config = dict(
    arch='resnet_bottleneck',
    model='image classifier',
    dataset='retinal OCT scans (Kermany 2017)',
    train_examples=98430,
    image_size=24,
    crop_scale_min=0.7,
    horizontal_flip=True,
    targets=['finding'],
    num_classes=4,
    norm='batchnorm',
    activation='mish',
    channel_attention='se',
    drop_path=0.1,
    depths=[6, 6],
    kernel_size=3,
    stem='single',
    avg_pool_shortcut=True,
    widths=[256, 448],
    loss='cross_entropy',
    init='kaiming_normal',
    residual_init='scaled_by_depth',
    optimizer='nadamw',
    lr=0.0023,
    beta1=0.8,
    beta2=0.999,
    eps=1e-06,
    grad_clip=3.0,
    ema_decay=0.99,
    steps=16800,
    batch_size=256,
    epochs=43.7,
    lr_schedule='poly',
    final_lr_fraction=0.05,
    warmup_steps=840,
    weight_decay=0.0,
)
Rows from block 3 of a small image classifier, named by matrix and row number. Rows with one number belong to one channel. Each number is 128 + 32 x the weight over its row's rms, rounded and kept within 0 to 255. All counts start at 0.
After each channel's rows are labels from the 100 images, of 14848, where the channel reaches its highest value: "patch colour" is the nearest of a few named colours to the mean colour under the peak. Only what is clearly more common there than usual is listed. The data: retinal OCT scans (Kermany 2017). In brackets: how many of the 100.
# convs1: 3x3 conv (model.blocks.3.convs.1.weight, 64x64x3x3, each kernel summed), inputs 0-63
# convs2: expand pointwise conv (model.blocks.3.convs.2.weight, 256x64x1x1, transposed), outputs 0-127

convs1.13 [162 123 153 103 126 163  86 162 122 105  97  83 122  94 134 134 121 170 115 166 125  67 140 125 116 151 126 172 180  92  84  90 145 177 142 123 134 126 131 116 154  71 116  92 137 125 163 164  65  76 132  60 158 153 107 103 179 143 113 128 122 220 115 124]
convs2.13 [ 84 144 141 171 124 182  71 100 127 142 140  93 160 140  97 146  87 134 168 141 128 188 127 165 121 163  78  94 134 134  82 137 189 144 123 174 132  66 128 214 129  89 106 145 143 189  85 172 142 188 138 105 142  75 162 115  85  91 198 148 149 127 121  93 124 146  69  95 109 123 219 117 144  93 150 154 142  83 209  95 177 127 159 134 152  98 116 145 131 156  64 151 142 117 147  73 135 141  81 140 165  88 108 192 122 136 103 103 115 104  58 111 142 171 154  95 140 128 122 128 160 137 130  98 118 139 104 108]
patch colour: grey (93)

convs1.39 [128 109 159 162 121 100 129 110 139 188  68  98  90 173 112 130 126 121 102  73  95 128 147  98 142 144 124  81  96 113 189 145 157 107 206  90  80 107  82 138 168  95 131 104 123 130  96 151 113 143  80 112 167 174 109  76 102 164  83 121  92 158  93 121]
convs2.39 [153 154 111  90 178 119 130 145  68 120 100 138 106 102 162  81 129 152 126 150  82 172 168 101 117 139 158 132 151 112 128 134 140 111 133 114 216 131 134 112 113  97 128 136 118 111 124  72  93 157 113 151 144  96 131  90 119  94 106 190 100  88 121 137 108 175 174 122 180 122 125 173 111  61 129 161 137 130 148 117 116 116  82 102 138 143  21 127  99  91 147  61 110 102 220 141  98 156  76 189 139 142 152 138 118 129 106 136 139 160 117 113 129 137  67 162 119 162 152 118 158 164 121 129 111  79 157 175]
patch colour: grey (58)

convs1.12 [146  80 157 170 152 147 145  60 127 111 103 113 116 125 196 173 169 141 130 105 106 133 101  58 116  56 163  85  86 150 152  68 111 161 174 130 146 132 163 111 119 101 157 129  60 131 144 111 125 134  94 180 147 126 137 188  98 107 108 122 118 159 138 115]
convs2.12 [164 119  71 130 124 124  88 125 173  95 107 130 110 103 115 188 145 132 115 151 159  98  77 121  98 173  91 142 100 153 135 129 131  64  60 128  55 117 156 107 139 139 139 206 142 113  90  84 132 117  97 112 128 145 156  98 123 138  95 140  32  90 160 105 185 160 185 121  92 141 145 116 124 115 141 141 180 126 129  75 101 133 151 120  88 121  83 133 168 128 126 127 107 140 145 119 130 121 127 125  98 140 184 149  98 107 148 133 166 112 112 135 123  66 162 149 157 145 138 176 148  76 148 103 123  58  97  88]
patch colour: white (57)

convs1.6 [145  85 126 163 140 160 125 141  92 119 129 176  67  82 127 166 158  74 145 106  91 113 157 121 129  94 154 144 149 117 155  66 130 139 158 171 136 113 138  90 145 148 140  94 130 119 102 132 145 174 195 128 105 186 210 104 152  50  89 131 144  98 103 140]
convs2.6 [141 156 174 138 158 110  93  99 138 158  91 100 137 165 101 127 148  62 157 107  96 122 117 143 114 120 161 144 155 110 133 143 112  43 140 153 103 150 136 103 153 135 147 103 108 133 139 118 138 113  95  77 171 123 143  73 156 113 111  96  67  84 151 158 123 108 108 115 142 151 139 151 169 187  80 130 155  55 121 153 133 118 123 134 182  96 144 138 130 104 100 129  70 157 159  72  93 128  88  71 124  72 126 104 119  80 105  96 147 103 128  47  98  92  95  90 119 132 165 128  89 164 132  26 124  94  84  75]
patch colour: grey (88)

convs1.1 [138  77 100 134 131 142 151 140 137 156  78  80 114 126  96 112  98 112 123  63 148 159  78  82 143 105 137 143  86  58 134 137 120 121  86 100 176 136  99  86 149  81 156  87 100  97 179 102 132  71 121 194 135 189 145 115 161 157 111 121 138 127 147 174]
convs2.1 [138 126 114 133 130 144 123 154 136  75  84 160 159 143  81 152 168  94 142 102  67 140  94  94 143  69 145 153 195 172 139 123 150 117 141 175 158 142 149 143 100 166 171 158 144  66 160 133 116 110 130 119 126 116 164 100 127 215 135 132 107 144  77 123 155 107 136 132  76 125 176 102  78  78 134 131 168 132 175 125 157 204 107  82 150 141 147 122 196  95 148 134 156 149 117 124  78 125 157 168 161 155 179  87 105 127 179 122 123 134 113 196 135 115  90 118  64 153 145 108  67  58 100 117  80  67 100 109]
patch colour: grey (87)

convs1.34 [155 203 123 140 117 151 126  87 112  89  87 143  46 128 161 137 133 105 175 122  86 135 133 115 136 149 133  85 132 146 120 184 114 122 131 100 130 113 123  89  95 105 180  79  98 114 113 127 152 154 137 228  82 154 125 127 124 151 105  83 181  74 117 110]
convs2.34 [116  73 132 126 181  70 139 133 127 131 109 163 138 103 142  95 152 166 148 120 153 122 130 166 126  47 134 167 155 157 101 173 129 146 133 159 146 130 129  97 144 116  73  93 100  80 138 132  91 113  90  84 148  86  57 156 110 173 141  67 127 193 114 140 157 163 108 125 190 173 133 107 120 184 143 147 181 141 103 117 155  93 145  67  83 158  78 103  78 127  90  97 101 141 139 166 136  77 132 102 164 117 127  47 180 135 105  83 122 160 129 113 103 120 189 137 160 107  89 169 113 126 127  97 212 124 133 110]
patch colour: grey (67)

convs1.41 [141  77 161 181 137  93 135 120 115 169  68 151 102 118  92 135 153 135  74 142 114 111  90 159  97 124  98 130 105 103 138 166 128 121 124 112 118 119  70 117  61 174 180 119 101  47  93 121 115 169 105 106 127 108 192  80 109 131 118  95 145 108  64 115]
convs2.41 [150  89 151 155 103 166 162 153 143 156 149 158 125  85 143 119 170  86 153 152  60 129 148 160  89 153  33 109 180 132  66 136 180 114 129 195 148 124  91 109 111  97  52 123  80 107 116 117 106 146 135 112  52 130 160 159 157 107 102 169 164 129 133 156 135 153 107 116 119 146 103  88 156 154 140 143 127 163 146 166  53 126 132 132 133  93 140 115 112 155  97 106 123 120 136 153 133 135  85 105 154 159  83 147 119  48 101 112  88 149 155 114 178 173 179 103  93  97  85  63 114  91 136 136 100 147 155 123]
patch colour: grey (92)

convs1.29 [111 147 135  93  69 132  99 154 122 159 146 171 136 193 148 115 147  83 124 157 135 152 115 130 106 169 136 142 152 156 135 171 133 121 107 176 149  78  81 127 113  77 146 133 164  90  86 109  87  62 131 157 141 182 180 115 187  69  81 150 161 138 122 161]
convs2.29 [120  83 157 141 147 109 124 127 103 175 119 126 155 112 151 200  45 145 131 165 104  94 125 213 122 155 163 136 108 129 119 116 150 100  76 109 112 118 134 151  87  90 130 116 111 143 156 136  84  53  75  47 136 104 105  53 138  92 121  97 119 153 125 140 123 165 109 153 177  61 132 128 139 103 132  33 206 155 109 109 130 141 140 147 122 145 152 139 119 130 107  77 140 144 148 101 132  98 123 148  89 128 166 127 137 105 134 104 122  96 137 158  99 129 149  94 162 193  90  93 131  80 119 161 135 148 112  94]
patch colour: grey (79)

convs1.8 [ 83 132  95 128 103 139 194 127 176 166 104  89 140 160  83 118  93 151 103 114 119 133 146 139  84 127 117 174 115  90 171  82 137  73  53 147 126 173 114  93 119 127  83 100 123 118  65 127 144 104 119 146 152  91  82 148 104 174 152 103  93 114  87  72]
convs2.8 [141 149 150  96 127 138 181 132 114 193 166 146 155 123 159 119 191  75 118 148 110 157 192 118 147 101 135 189 117 118 112 144 150  99  87 161 136  93  88 154 141 123 119 143 119 112 188 101 127 109 153 124 158 140 153 101 118 108 129 134 183 148 108 107  65  75  91 129 108  92 159 151  58 138 193 110 118 154 122 157 144 150 174  68 127 162 118 151 104 210  74 103 112 131  86 117 128 143 126 135 115 145 141  62 185 143 174 114 122 133  88 123 101 142 106  87 117 151  86 107  73 187 148  87 193 179 142 111]
patch colour: grey (89)

convs1.47 [140  66 114 108 152 133 124 120 127  54 105 108  61  99 101 105  89 119 122 120 128 109 115  71 123  52 164  93 122  98 115 138  70  77 124 134  74 128 129 112 129 195 116 121  90 123  94 152  79 105 103 164 125 125 146 104 102  69  94 151  77 127  94 133]
convs2.47 [153 150 162 140 128  98  59  88 173 102 139  88  98 169 118  83 114 142 152  77  60 101 109  62 140 195 141 101 146 108  99 127 121 218 160 156 122 132 124  68  57 144 137 137 178 123 121 133 145 124 107 124  81 178 154  83 126  63 156 121 113 126 142 137 143 157  45 143 143  98 121 115 105  78  54 161 123 162 131  73  62 149  94 151  95 111 130 110 117 143 144 121 123  47 139 120 128 158 146 155  73 107 129  80 136 151 107 147 124 126 133 116 157  97 152 194  87 133 131  55 180 110 163 145  77 162 137 140]
patch colour: grey (78)

convs1.46 [133 158  60 168 169  76 192 125 159 162 103 110 163 186  87 147 137  71 122  99 125 103  98 130  91 111  68 172 166  69 141 118 104 122 109  95  96 139  70 137 125  99 101 163 158  98 109 127 159  88 113 142 151 184 121 115 129 117 106 136 163 112  94 110]
convs2.46 [ 84 134 144 135 201  71  97 138  99 114 197 111 151 121 178 127  71 117 179 115 135 178 131 111 134 167 114 141 100 142 104 103 169 142 134 132 147 152 152 152 119  96 105  64 190 162 116 113 125 139 132  59 100 105 198 106 120 125 131 183 157 136 160 161  87 118 104 178 134 140  70 104 166 103 156 103 110  92 102  91 162 157  60 177 120 174 145 167 100 123 135 119 124 154 144 140 116  51 146 143 114 129 116 123 117 130 111  62 126 106 151 122  83 129 104 141 174  93  77  81 194 177 116 161 137 127  70 120]
patch colour: grey (58)

convs1.33 [167 137 203 152 109  87 152  85 122 169 118  90 151 147 174 154 130 112 147  99 132 131 144 142 121  67 135 133 149 164 190 163 146 137 169 117  84 163 145 150  89 134 143 116  93 102 133 135 130 179 100 155 152  67 117 188  73 169 184 138 104 182 137 117]
convs2.33 [ 97 128 103 131  88 153  97  70 172 131 111 115 154 158  72 164 166 122 101 146 121 112 140 152 110 155  47 168 106 109 141 152 115 149 115 126 132 108 105 151 130 149 107 198  56 136 107 122 151  91 153 150 138 126 118 114 122 136  89 110 157  93  86 127 131  89  51  74 106 155  59  61 134 129  94 102 194 136  77 108  85 109  96 162 213 146 114 145  76 133 153  91  73 112 133  77 175 147 174 132 139 175  70 147  84 132 105 117 118 125  65 131  77 108 159 112 164 126 168 174 111 100 155 108  79  93  95  89]
patch colour: grey (88)

convs1.20 [142  71 139 172 138 183 128 160  97 140 166  76 113 163 110 126 110 115 148  72 155 155  84  77 116 130 154 147 118 102 168 193  97  63 129 151 141  81 131 145 158 127 153 174 130 158 129  59 118 119  87 158 145 143  59 132 170 125 148 132 149 168 162 126]
convs2.20 [138  88  80 187 147  89 163 153 168  92 101 204 162 122 156 120 128 139 165 161 134 162 142 172  73 131  76 136 159 173 130 143 145 176 102 125 149 170  95 106  83 172 150 130 169 115 158 122 121 133 143 144 116 185 102 115 125  99  90 117 111 177  98 128 138 103  87 109 164 141 132 137 110 166  81  87 149 119 168 153 148 149  87 155 114 128 112 128 171 153 126 183  94 142 161 123 206 100 123 102 146 159 161 166 128  60 185 109 153  76 104 105  93 150 125 181 156 129 115 159 116  97  90  75 165 143 160 109]
patch colour: grey (92)

convs1.3 [107 169  98 123 111 115 131  95 160 142  95 124 150 141  89 152 173  85  88 118  52 120  95 144 149 127  99 135 125  91 149  93 106 107 108 163 147 151  45 126 102 111 110  62 125 125  62 115 100 120  82 119 137  60 147  97  94 153  80  85  95 150  96 103]
convs2.3 [171 127 171 135 174 107  94 133 104 168 111 142 134  96 160 125 146 133 111 130 146  87 148 133  85  90 164 135  59 130 116 158 135 130 152 171 126 104 121 119 128  76 125 116 170 106 158 135 154 105 132 122 173 129 155  37 106 140 151 151 107 159 122 149 125 141  64  99 165  96 160 109 119 165 220  97 114  66 141 150 104  89 144 120 114 162 123 134 132 144 115 128 174 120 113 141 102 144 128 118 116 192 151 122 128 162  99  33 101 132 115 156 137 152 135  97 179 255 130 134 103 127 109 159 110 110 176 173]
patch colour: grey (95)

convs1.54 [ 95  89 166 158  86 104 121 127 108 172 135  75 164 125 125 151  65  96 124  99 129 153 124 160 104 143 138 107 115 131 114 164 108 122 165 105 150 134 145  95 160 115 130 100  44 134 116 156  95 130  45  89 168 136 106 110 122 164 132 151 207 188  78 145]
convs2.54 [165 186  93 106  92  82 160 121 109 146 194 128 105 123  96 162 154 142 140 104 141 114 108 130 116 108 139 151 142 103  97  85 171 131 101  91 173 165  76 119 188  85 119 141  57 129  90 169 103 139  89  85 120 128  56  75 112 160  89 203 121  62 127 168 136 211  99 122 124  95 134 146 193 128 115 185 134 147 168  69 143 137 131 123 118 152 166 103 198 154 102 115  96 138 193 137  76 135 112 140 162 119 154 122  91 141 107  71 150 152 112 133 152  85 134 102 100 126 136 151 119  93 120 137 142 126 115 130]
patch colour: grey (94)

convs1.35 [141 103  93 124 118 125 198 127 157 177  79 161 103 133 122 106 138  87 140 114 132 145 113  55  97 173 149  57  94 154 114 170 112 155 165 142 128 113 128  83 118 128 200  68  97 108 116 140  91 151  59  93 163 119 137 120  76 140 129 120 127 174 151 133]
convs2.35 [141 112 123  54 118 132 136  86 186  61 130 163 128 114 159 156 115  78  96 135 155 105  91 178 153 167 154  91 118 172 129 165 126 121 106 142 101  59 145 136 117 149 156 175 133 165 105 138 174 106 164 109 170  88 118  80  91 134 110  89 180 165 215  66 159 110 148 123  98  91 182 101 115 197 141 131 144 167 115 132 148 145 112 119 145 139 133 133 130 143 165 140 148 140  91 131  87 132 146 208 106 155 149 111 150 100 105 103 134 150 131  87  99  88 135  99 109 109 162 113  96  95 153 170  96 107 110 164]
patch colour: grey (87)