Rows from block 4, named by matrix and row number. Rows with one number belong to one channel. Each number is 50 + 12 x the weight over its row's rms, rounded and kept within 0 to 99. All counts start at 0. After the name is the row's rms in percent of the matrix's.
# convs1: 3x3 conv (model.blocks.4.convs.1.weight, 64x64x3x3), inputs 6-11, a 3x3 kernel for each
# convs2: expand pointwise conv (model.blocks.4.convs.2.weight, 256x64x1x1, transposed), outputs 43-85
convs1.14 107:54 39 57 55 34 48 55 65 61 37 46 58 36 37 48 59 57 40 70 48 46 60 45 42 39 41 48 48 67 54 30 59 65 31 51 51 41 60 64 48 67 68 61 50 57 42 46 53 63 66 59 44 56 56
convs2.14 100:38 39 58 29 31 42 52 35 60 53 50 53 46 51 23 52 49 50 53 44 39 50 62 30 54 63 49 31 51 52 47 55 60 49 42 43 47 56 65 54 35 51 45
convs1.15 104:38 57 58 41 59 56 42 34 39 64 63 41 52 38 35 41 41 39 69 57 53 50 42 56 62 66 76 39 49 47 59 58 44 65 52 50 45 51 47 40 41 58 52 48 69 54 48 53 65 56 57 52 54 44
convs2.15 102:61 55 38 33 54 67 37 53 39 69 45 54 44 39 38 53 53 27 74 46 47 72 42 34 71 34 52 47 46 38 39 62 38 45 33 28 40 44 53 59 50 41 39
convs1.16 097:56 66 60 70 64 43 34 45 53 39 37 45 41 50 60 59 53 56 45 38 36 45 51 61 55 45 36 44 38 23 64 54 48 62 54 70 46 54 56 39 52 57 43 46 64 44 50 28 14 41 25 62 29 42
convs2.16 096:38 59 45 63 54 49 45 44 58 71 52 41 51 30 56 59 45 46 66 57 58 49 48 49 60 50 71 37 65 61 58 62 34 52 52 58 55 55 39 69 40 62 73
convs1.17 104:36 52 52 26 50 48 57 58 44 58 62 31 54 53 57 42 44 68 54 60 35 45 59 57 42 57 49 53 56 48 49 58 50 72 68 55 44 50 53 57 53 30 52 51 55 68 71 34 61 74 40 50 41 52
convs2.17 106:51 54 53 27 49 67 65 47 30 40 47 47 63 38 32 45 72 47 67 42 28 64 77 42 66 72 52 38 54 38 83 54 43 40 44 35 65 49 49 44 57 57 59
convs1.18 108:50 42 14 53 55 52 42 68 62 58 45 59 38 31 72 34 36 40 41 52 45 48 34 49 30 40 53 53 51 56 50 53 75 62 51 44 56 33 70 41 35 59 50 39 34 33 48 12 38 44 48 63 62 64
convs2.18 103:46 64 49 58 57 47 72 44 69 50 52 40 32 42 53 37 38 58 39 63 49 53 40 47 45 42 64 33 57 76 31 37 47 43 63 64 42 47 42 43 40 62 69
convs1.19 100:24 40 57 41 26 45 48 28 42 64 47 32 59 61 33 38 61 57 54 47 46 49 59 50 56 59 37 53 57 62 54 57 46 54 59 35 35 30 38 79 57 33 60 46 53 57 35 23 68 43 30 49 61 48
convs2.19 103:40 39 46 31 51 33 69 42 72 36 48 40 28 55 37 79 60 58 59 31 47 46 55 41 42 43 36 34 25 50 54 59 53 59 31 60 47 41 48 43 55 71 27
convs1.20 107:39 54 39 65 35 50 38 68 70 40 65 38 63 35 66 46 55 49 40 47 46 54 44 57 47 40 63 55 50 34 48 46 36 41 64 52 71 64 62 53 32 69 06 46 37 35 44 62 38 53 43 36 75 57
convs2.20 095:52 45 51 78 42 29 37 51 35 48 51 61 46 56 63 68 43 43 56 60 61 26 63 55 50 56 46 38 73 55 54 29 49 60 67 41 50 64 70 54 51 47 47
convs1.21 094:50 39 26 43 35 21 38 66 56 44 42 61 63 44 53 45 59 42 42 54 52 42 46 55 48 60 43 46 49 32 43 47 27 36 52 52 33 52 40 49 46 55 66 46 29 41 44 56 46 54 18 64 49 37
convs2.21 102:57 58 42 38 51 60 44 36 49 55 72 39 66 39 47 49 46 41 38 54 53 38 38 61 56 27 59 30 53 49 48 35 65 58 37 67 53 33 60 53 38 60 43
convs1.22 098:45 57 42 43 46 40 40 56 44 49 33 70 52 49 39 32 34 40 39 48 54 40 61 54 56 45 27 57 70 64 24 24 37 40 58 51 33 65 53 59 49 45 53 53 46 52 60 55 59 56 43 37 36 42
convs2.22 095:28 37 38 57 28 63 29 54 32 45 48 42 56 61 48 52 72 58 52 31 35 66 67 59 67 64 42 49 36 37 45 56 37 57 47 65 42 56 65 40 42 36 69
convs1.23 097:54 21 46 43 36 40 64 57 57 40 50 52 48 52 41 52 53 41 32 47 55 49 45 41 30 46 58 21 27 35 46 43 28 69 67 42 50 19 46 50 57 55 54 44 40 48 60 59 56 58 49 56 50 44
convs2.23 100:60 47 31 43 43 33 46 38 53 60 59 51 36 47 56 49 50 50 41 47 30 50 58 47 43 36 55 53 46 53 45 49 45 47 35 40 48 59 47 32 56 67 74
convs1.24 100:40 45 53 31 52 66 45 23 61 29 52 23 43 51 38 42 54 32 46 42 44 50 72 54 31 65 43 44 40 54 43 47 54 52 56 40 48 47 37 37 61 45 45 54 38 49 44 44 33 51 54 41 48 52
convs2.24 106:69 33 44 55 66 71 37 59 82 47 59 49 63 42 40 71 55 59 34 70 56 53 42 51 40 17 51 44 56 49 50 56 76 53 46 48 44 56 55 49 45 50 56
convs1.25 107:61 58 44 62 66 61 38 47 38 69 32 60 52 41 33 52 34 33 70 42 48 42 48 48 52 55 60 74 46 57 49 38 51 34 24 43 49 51 60 54 43 37 52 26 53 46 59 55 62 60 61 47 69 42
convs2.25 100:50 74 39 20 59 55 31 50 41 61 53 55 43 43 48 53 38 41 58 58 45 42 31 51 62 50 29 44 43 60 39 23 49 37 57 54 60 39 15 51 34 74 49
convs1.26 107:55 53 46 52 52 50 32 44 31 45 51 39 52 42 59 56 57 61 59 46 39 49 56 48 28 65 38 54 56 69 40 54 51 38 38 55 29 26 27 55 48 47 58 47 53 54 54 46 54 30 32 47 23 44
convs2.26 096:46 23 55 35 66 48 51 42 48 53 46 57 70 52 43 51 60 46 49 31 46 74 44 64 39 48 40 57 68 40 73 55 64 49 50 62 42 54 40 60 56 43 56
convs1.27 097:50 72 66 55 49 57 48 12 39 54 45 41 41 31 36 39 65 43 58 49 41 58 39 46 42 58 45 50 25 52 59 59 57 46 54 63 62 03 29 61 27 43 47 47 72 38 40 57 44 58 48 37 45 42
convs2.27 106:65 85 57 36 55 44 45 31 45 64 37 47 43 34 48 74 41 47 32 60 37 48 53 60 64 63 53 26 59 46 68 36 55 46 37 22 38 44 48 59 22 55 60
convs1.28 107:55 43 59 52 49 38 66 56 33 41 65 43 44 55 53 16 39 61 41 66 44 35 61 44 44 49 47 52 33 61 46 37 66 35 46 54 88 35 48 54 37 56 53 46 76 68 34 40 32 46 64 13 63 59
convs2.28 109:42 59 49 57 40 60 53 47 52 60 66 46 51 38 34 44 63 49 41 67 49 46 36 31 63 72 46 36 33 53 53 65 52 29 38 38 55 73 55 41 48 65 56
convs1.29 100:40 46 46 36 39 29 60 59 47 35 55 60 56 42 40 43 32 52 51 37 46 52 46 39 45 43 34 70 73 45 55 44 36 55 38 57 46 35 49 60 44 60 34 16 42 55 53 33 71 62 27 57 32 62
convs2.29 107:50 36 45 56 62 46 72 53 52 63 63 64 41 60 42 68 60 47 70 41 34 31 52 62 33 73 44 48 34 31 45 43 50 62 56 56 61 69 71 68 45 59 46
convs1.30 104:60 67 73 46 56 61 67 53 56 53 59 51 70 57 37 56 52 48 58 52 49 47 51 60 46 47 45 45 47 42 29 47 54 48 56 61 36 61 61 41 24 40 29 46 41 53 45 23 44 36 46 24 68 73
convs2.30 092:43 33 60 43 57 38 65 34 56 32 58 46 52 55 40 54 46 57 48 57 51 69 46 53 52 42 40 42 35 23 51 48 54 53 50 23 45 57 50 74 62 39 39
convs1.31 104:63 60 41 39 58 48 35 32 41 48 53 69 48 44 47 68 60 24 47 39 45 49 46 39 47 48 38 52 53 60 52 49 55 62 67 79 43 45 60 57 70 64 50 73 74 52 46 45 42 38 47 57 50 39
convs2.31 103:55 44 56 51 48 65 36 39 50 39 75 43 45 51 67 64 53 58 38 42 47 83 46 45 52 44 66 48 52 50 70 61 67 60 66 67 34 65 38 68 48 56 61
convs1.32 099:53 53 54 69 55 29 62 67 30 39 37 48 55 54 40 63 60 37 51 73 42 64 48 36 66 61 37 62 73 56 52 61 57 34 44 45 48 38 32 75 70 51 59 40 36 51 40 59 27 32 45 51 50 40
convs2.32 098:51 29 72 74 56 59 55 62 59 63 42 36 43 40 45 32 66 40 43 53 57 43 64 57 56 74 65 60 63 32 56 48 34 45 54 31 64 51 46 25 45 38 36
convs1.33 095:50 60 51 58 58 52 55 51 48 49 41 35 26 29 58 42 27 40 33 58 61 32 42 51 46 50 55 50 44 34 44 58 50 38 59 56 79 61 23 59 69 46 36 50 54 38 65 35 32 47 42 31 46 41
convs2.33 100:52 63 66 69 73 56 56 59 31 44 32 52 64 24 51 40 61 44 41 62 58 53 60 44 27 64 38 56 47 39 59 51 70 70 62 43 40 39 54 48 61 41 60
convs1.34 096:51 35 40 57 54 65 45 61 52 50 40 47 50 60 51 38 23 54 48 65 55 52 52 63 40 44 61 31 57 60 48 52 51 48 39 46 36 53 43 45 39 57 52 38 48 61 71 64 37 34 48 24 19 41
convs2.34 099:27 38 62 32 64 49 53 56 43 36 52 47 53 45 53 43 45 57 36 57 28 60 54 46 32 54 45 37 51 29 71 61 39 62 53 50 46 59 47 67 56 51 42
convs1.35 093:47 41 34 57 49 44 51 67 66 53 37 63 58 42 48 62 55 39 44 33 43 55 55 35 57 41 33 42 45 23 61 44 28 48 45 40 42 74 53 55 62 39 41 27 24 47 62 69 69 27 49 67 48 37
convs2.35 101:66 43 46 55 51 74 31 26 39 49 46 44 40 70 41 53 41 57 42 26 47 58 43 44 34 48 49 34 62 61 54 48 68 53 47 37 63 62 29 56 36 51 52
convs1.36 095:34 42 49 47 37 40 48 34 56 42 50 67 48 55 55 55 52 53 51 45 42 46 46 62 57 48 54 29 32 28 43 40 22 51 55 43 71 60 38 56 65 57 65 58 61 56 68 71 40 35 68 66 63 60
convs2.36 097:55 51 36 54 53 43 51 45 33 35 50 28 61 34 46 24 43 42 48 39 58 66 40 42 56 48 56 50 34 52 51 34 52 50 49 42 55 63 54 80 26 45 46
convs1.37 095:53 55 56 32 53 47 29 55 40 64 26 36 59 40 30 65 29 06 60 44 40 57 35 39 56 44 43 61 41 43 52 46 44 50 41 58 44 40 65 47 57 60 50 34 67 58 47 58 49 37 52 56 36 32
convs2.37 104:53 57 47 25 52 48 46 79 31 38 49 31 61 60 72 44 58 44 42 54 38 46 78 48 48 21 33 42 50 60 28 58 33 49 59 49 46 22 51 50 52 41 30
convs1.38 093:41 37 65 40 64 65 56 50 35 54 44 51 46 49 63 43 53 46 71 54 46 56 40 57 57 32 35 44 42 20 74 51 53 52 44 51 51 56 52 48 71 63 52 54 43 39 38 41 30 54 61 56 41 60
convs2.38 104:51 46 48 50 42 63 49 49 39 46 75 41 49 61 54 52 57 49 51 54 41 58 47 71 37 60 67 20 52 55 21 58 56 42 64 38 40 09 42 48 60 41 43
convs1.39 100:42 32 36 37 58 62 30 37 58 55 57 52 47 49 56 41 45 32 51 42 57 50 40 47 45 45 34 56 48 39 49 31 26 60 66 63 55 35 51 65 43 58 46 44 42 70 53 70 61 44 42 45 33 57
convs2.39 098:26 46 47 46 40 51 59 64 52 41 65 53 58 56 53 50 60 60 38 43 57 45 42 37 60 37 50 53 35 44 55 33 73 38 58 50 63 49 46 38 48 40 71
convs1.40 098:47 58 73 39 62 68 37 47 55 57 41 46 67 45 46 67 55 56 33 46 47 38 61 61 53 54 42 52 49 49 74 49 40 53 39 48 44 47 47 54 56 60 59 56 65 61 35 49 84 41 28 38 60 60
convs2.40 104:27 57 73 54 56 46 59 39 44 48 49 42 34 46 49 51 55 58 50 72 60 46 72 45 65 50 54 44 36 47 55 40 51 57 63 37 40 64 44 50 54 59 25
convs1.41 101:62 51 32 44 68 56 52 66 57 40 36 52 40 43 60 62 64 37 65 62 60 61 48 56 77 59 56 68 47 68 51 43 49 26 23 47 59 56 55 28 41 50 70 52 41 59 50 60 53 50 57 41 59 67
convs2.41 104:38 54 38 42 44 42 43 63 38 46 64 59 29 35 48 53 56 41 48 41 35 43 51 41 42 37 51 52 64 71 62 50 53 73 44 58 42 33 30 38 57 59 40
convs1.42 099:28 35 38 23 51 50 37 66 53 64 63 41 49 50 39 49 54 53 55 52 46 34 44 36 50 49 44 59 71 50 51 40 46 45 58 55 83 79 39 55 59 49 65 56 17 58 41 52 64 48 55 62 38 36
convs2.42 099:55 33 55 47 56 24 44 63 67 50 62 26 58 39 39 55 35 52 63 39 37 63 58 30 65 26 48 42 46 35 56 49 67 60 50 37 50 15 51 40 43 54 71
convs1.43 106:47 54 43 63 68 56 61 38 53 45 50 47 56 40 51 62 56 52 64 54 51 66 47 54 48 55 59 66 57 57 34 39 45 62 58 46 63 35 47 47 55 52 30 51 55 35 33 42 60 26 50 45 39 56
convs2.43 102:61 44 54 37 56 68 45 40 52 46 59 39 44 54 58 47 42 52 52 55 66 34 60 54 52 43 64 48 44 23 38 54 38 77 44 56 39 48 20 44 46 43 32
convs1.44 098:40 24 33 43 55 42 61 79 49 28 32 29 56 44 40 56 31 38 46 45 40 62 52 47 60 68 58 66 52 69 47 56 60 45 31 55 17 34 46 48 47 45 47 34 25 39 55 60 61 55 48 29 53 56
convs2.44 101:23 30 48 48 47 66 39 34 41 77 60 47 58 43 65 38 54 55 43 53 41 43 41 50 60 63 57 60 49 61 50 38 54 59 57 71 51 53 64 65 50 73 39
convs1.45 101:53 44 38 53 43 63 68 51 52 48 36 36 60 37 60 51 40 67 40 33 45 58 42 74 63 40 67 38 53 54 64 43 62 61 40 57 40 38 41 43 28 43 38 32 47 36 63 17 30 64 44 40 52 87
convs2.45 103:26 58 72 64 61 44 45 52 58 60 46 47 57 48 40 68 35 72 74 63 49 49 55 64 22 62 33 43 42 33 42 32 49 37 48 28 58 55 55 42 48 49 29
convs1.46 100:42 32 53 52 62 30 77 34 65 48 36 57 64 33 51 68 34 39 54 38 56 68 55 57 66 55 45 52 35 27 70 55 61 39 59 50 42 69 52 50 49 48 54 57 35 35 54 25 70 27 55 68 63 65
convs2.46 101:42 49 57 66 52 38 63 46 41 52 35 53 38 68 54 59 45 32 62 42 53 44 38 59 44 55 39 47 44 44 38 31 53 31 46 41 31 23 51 46 43 68 52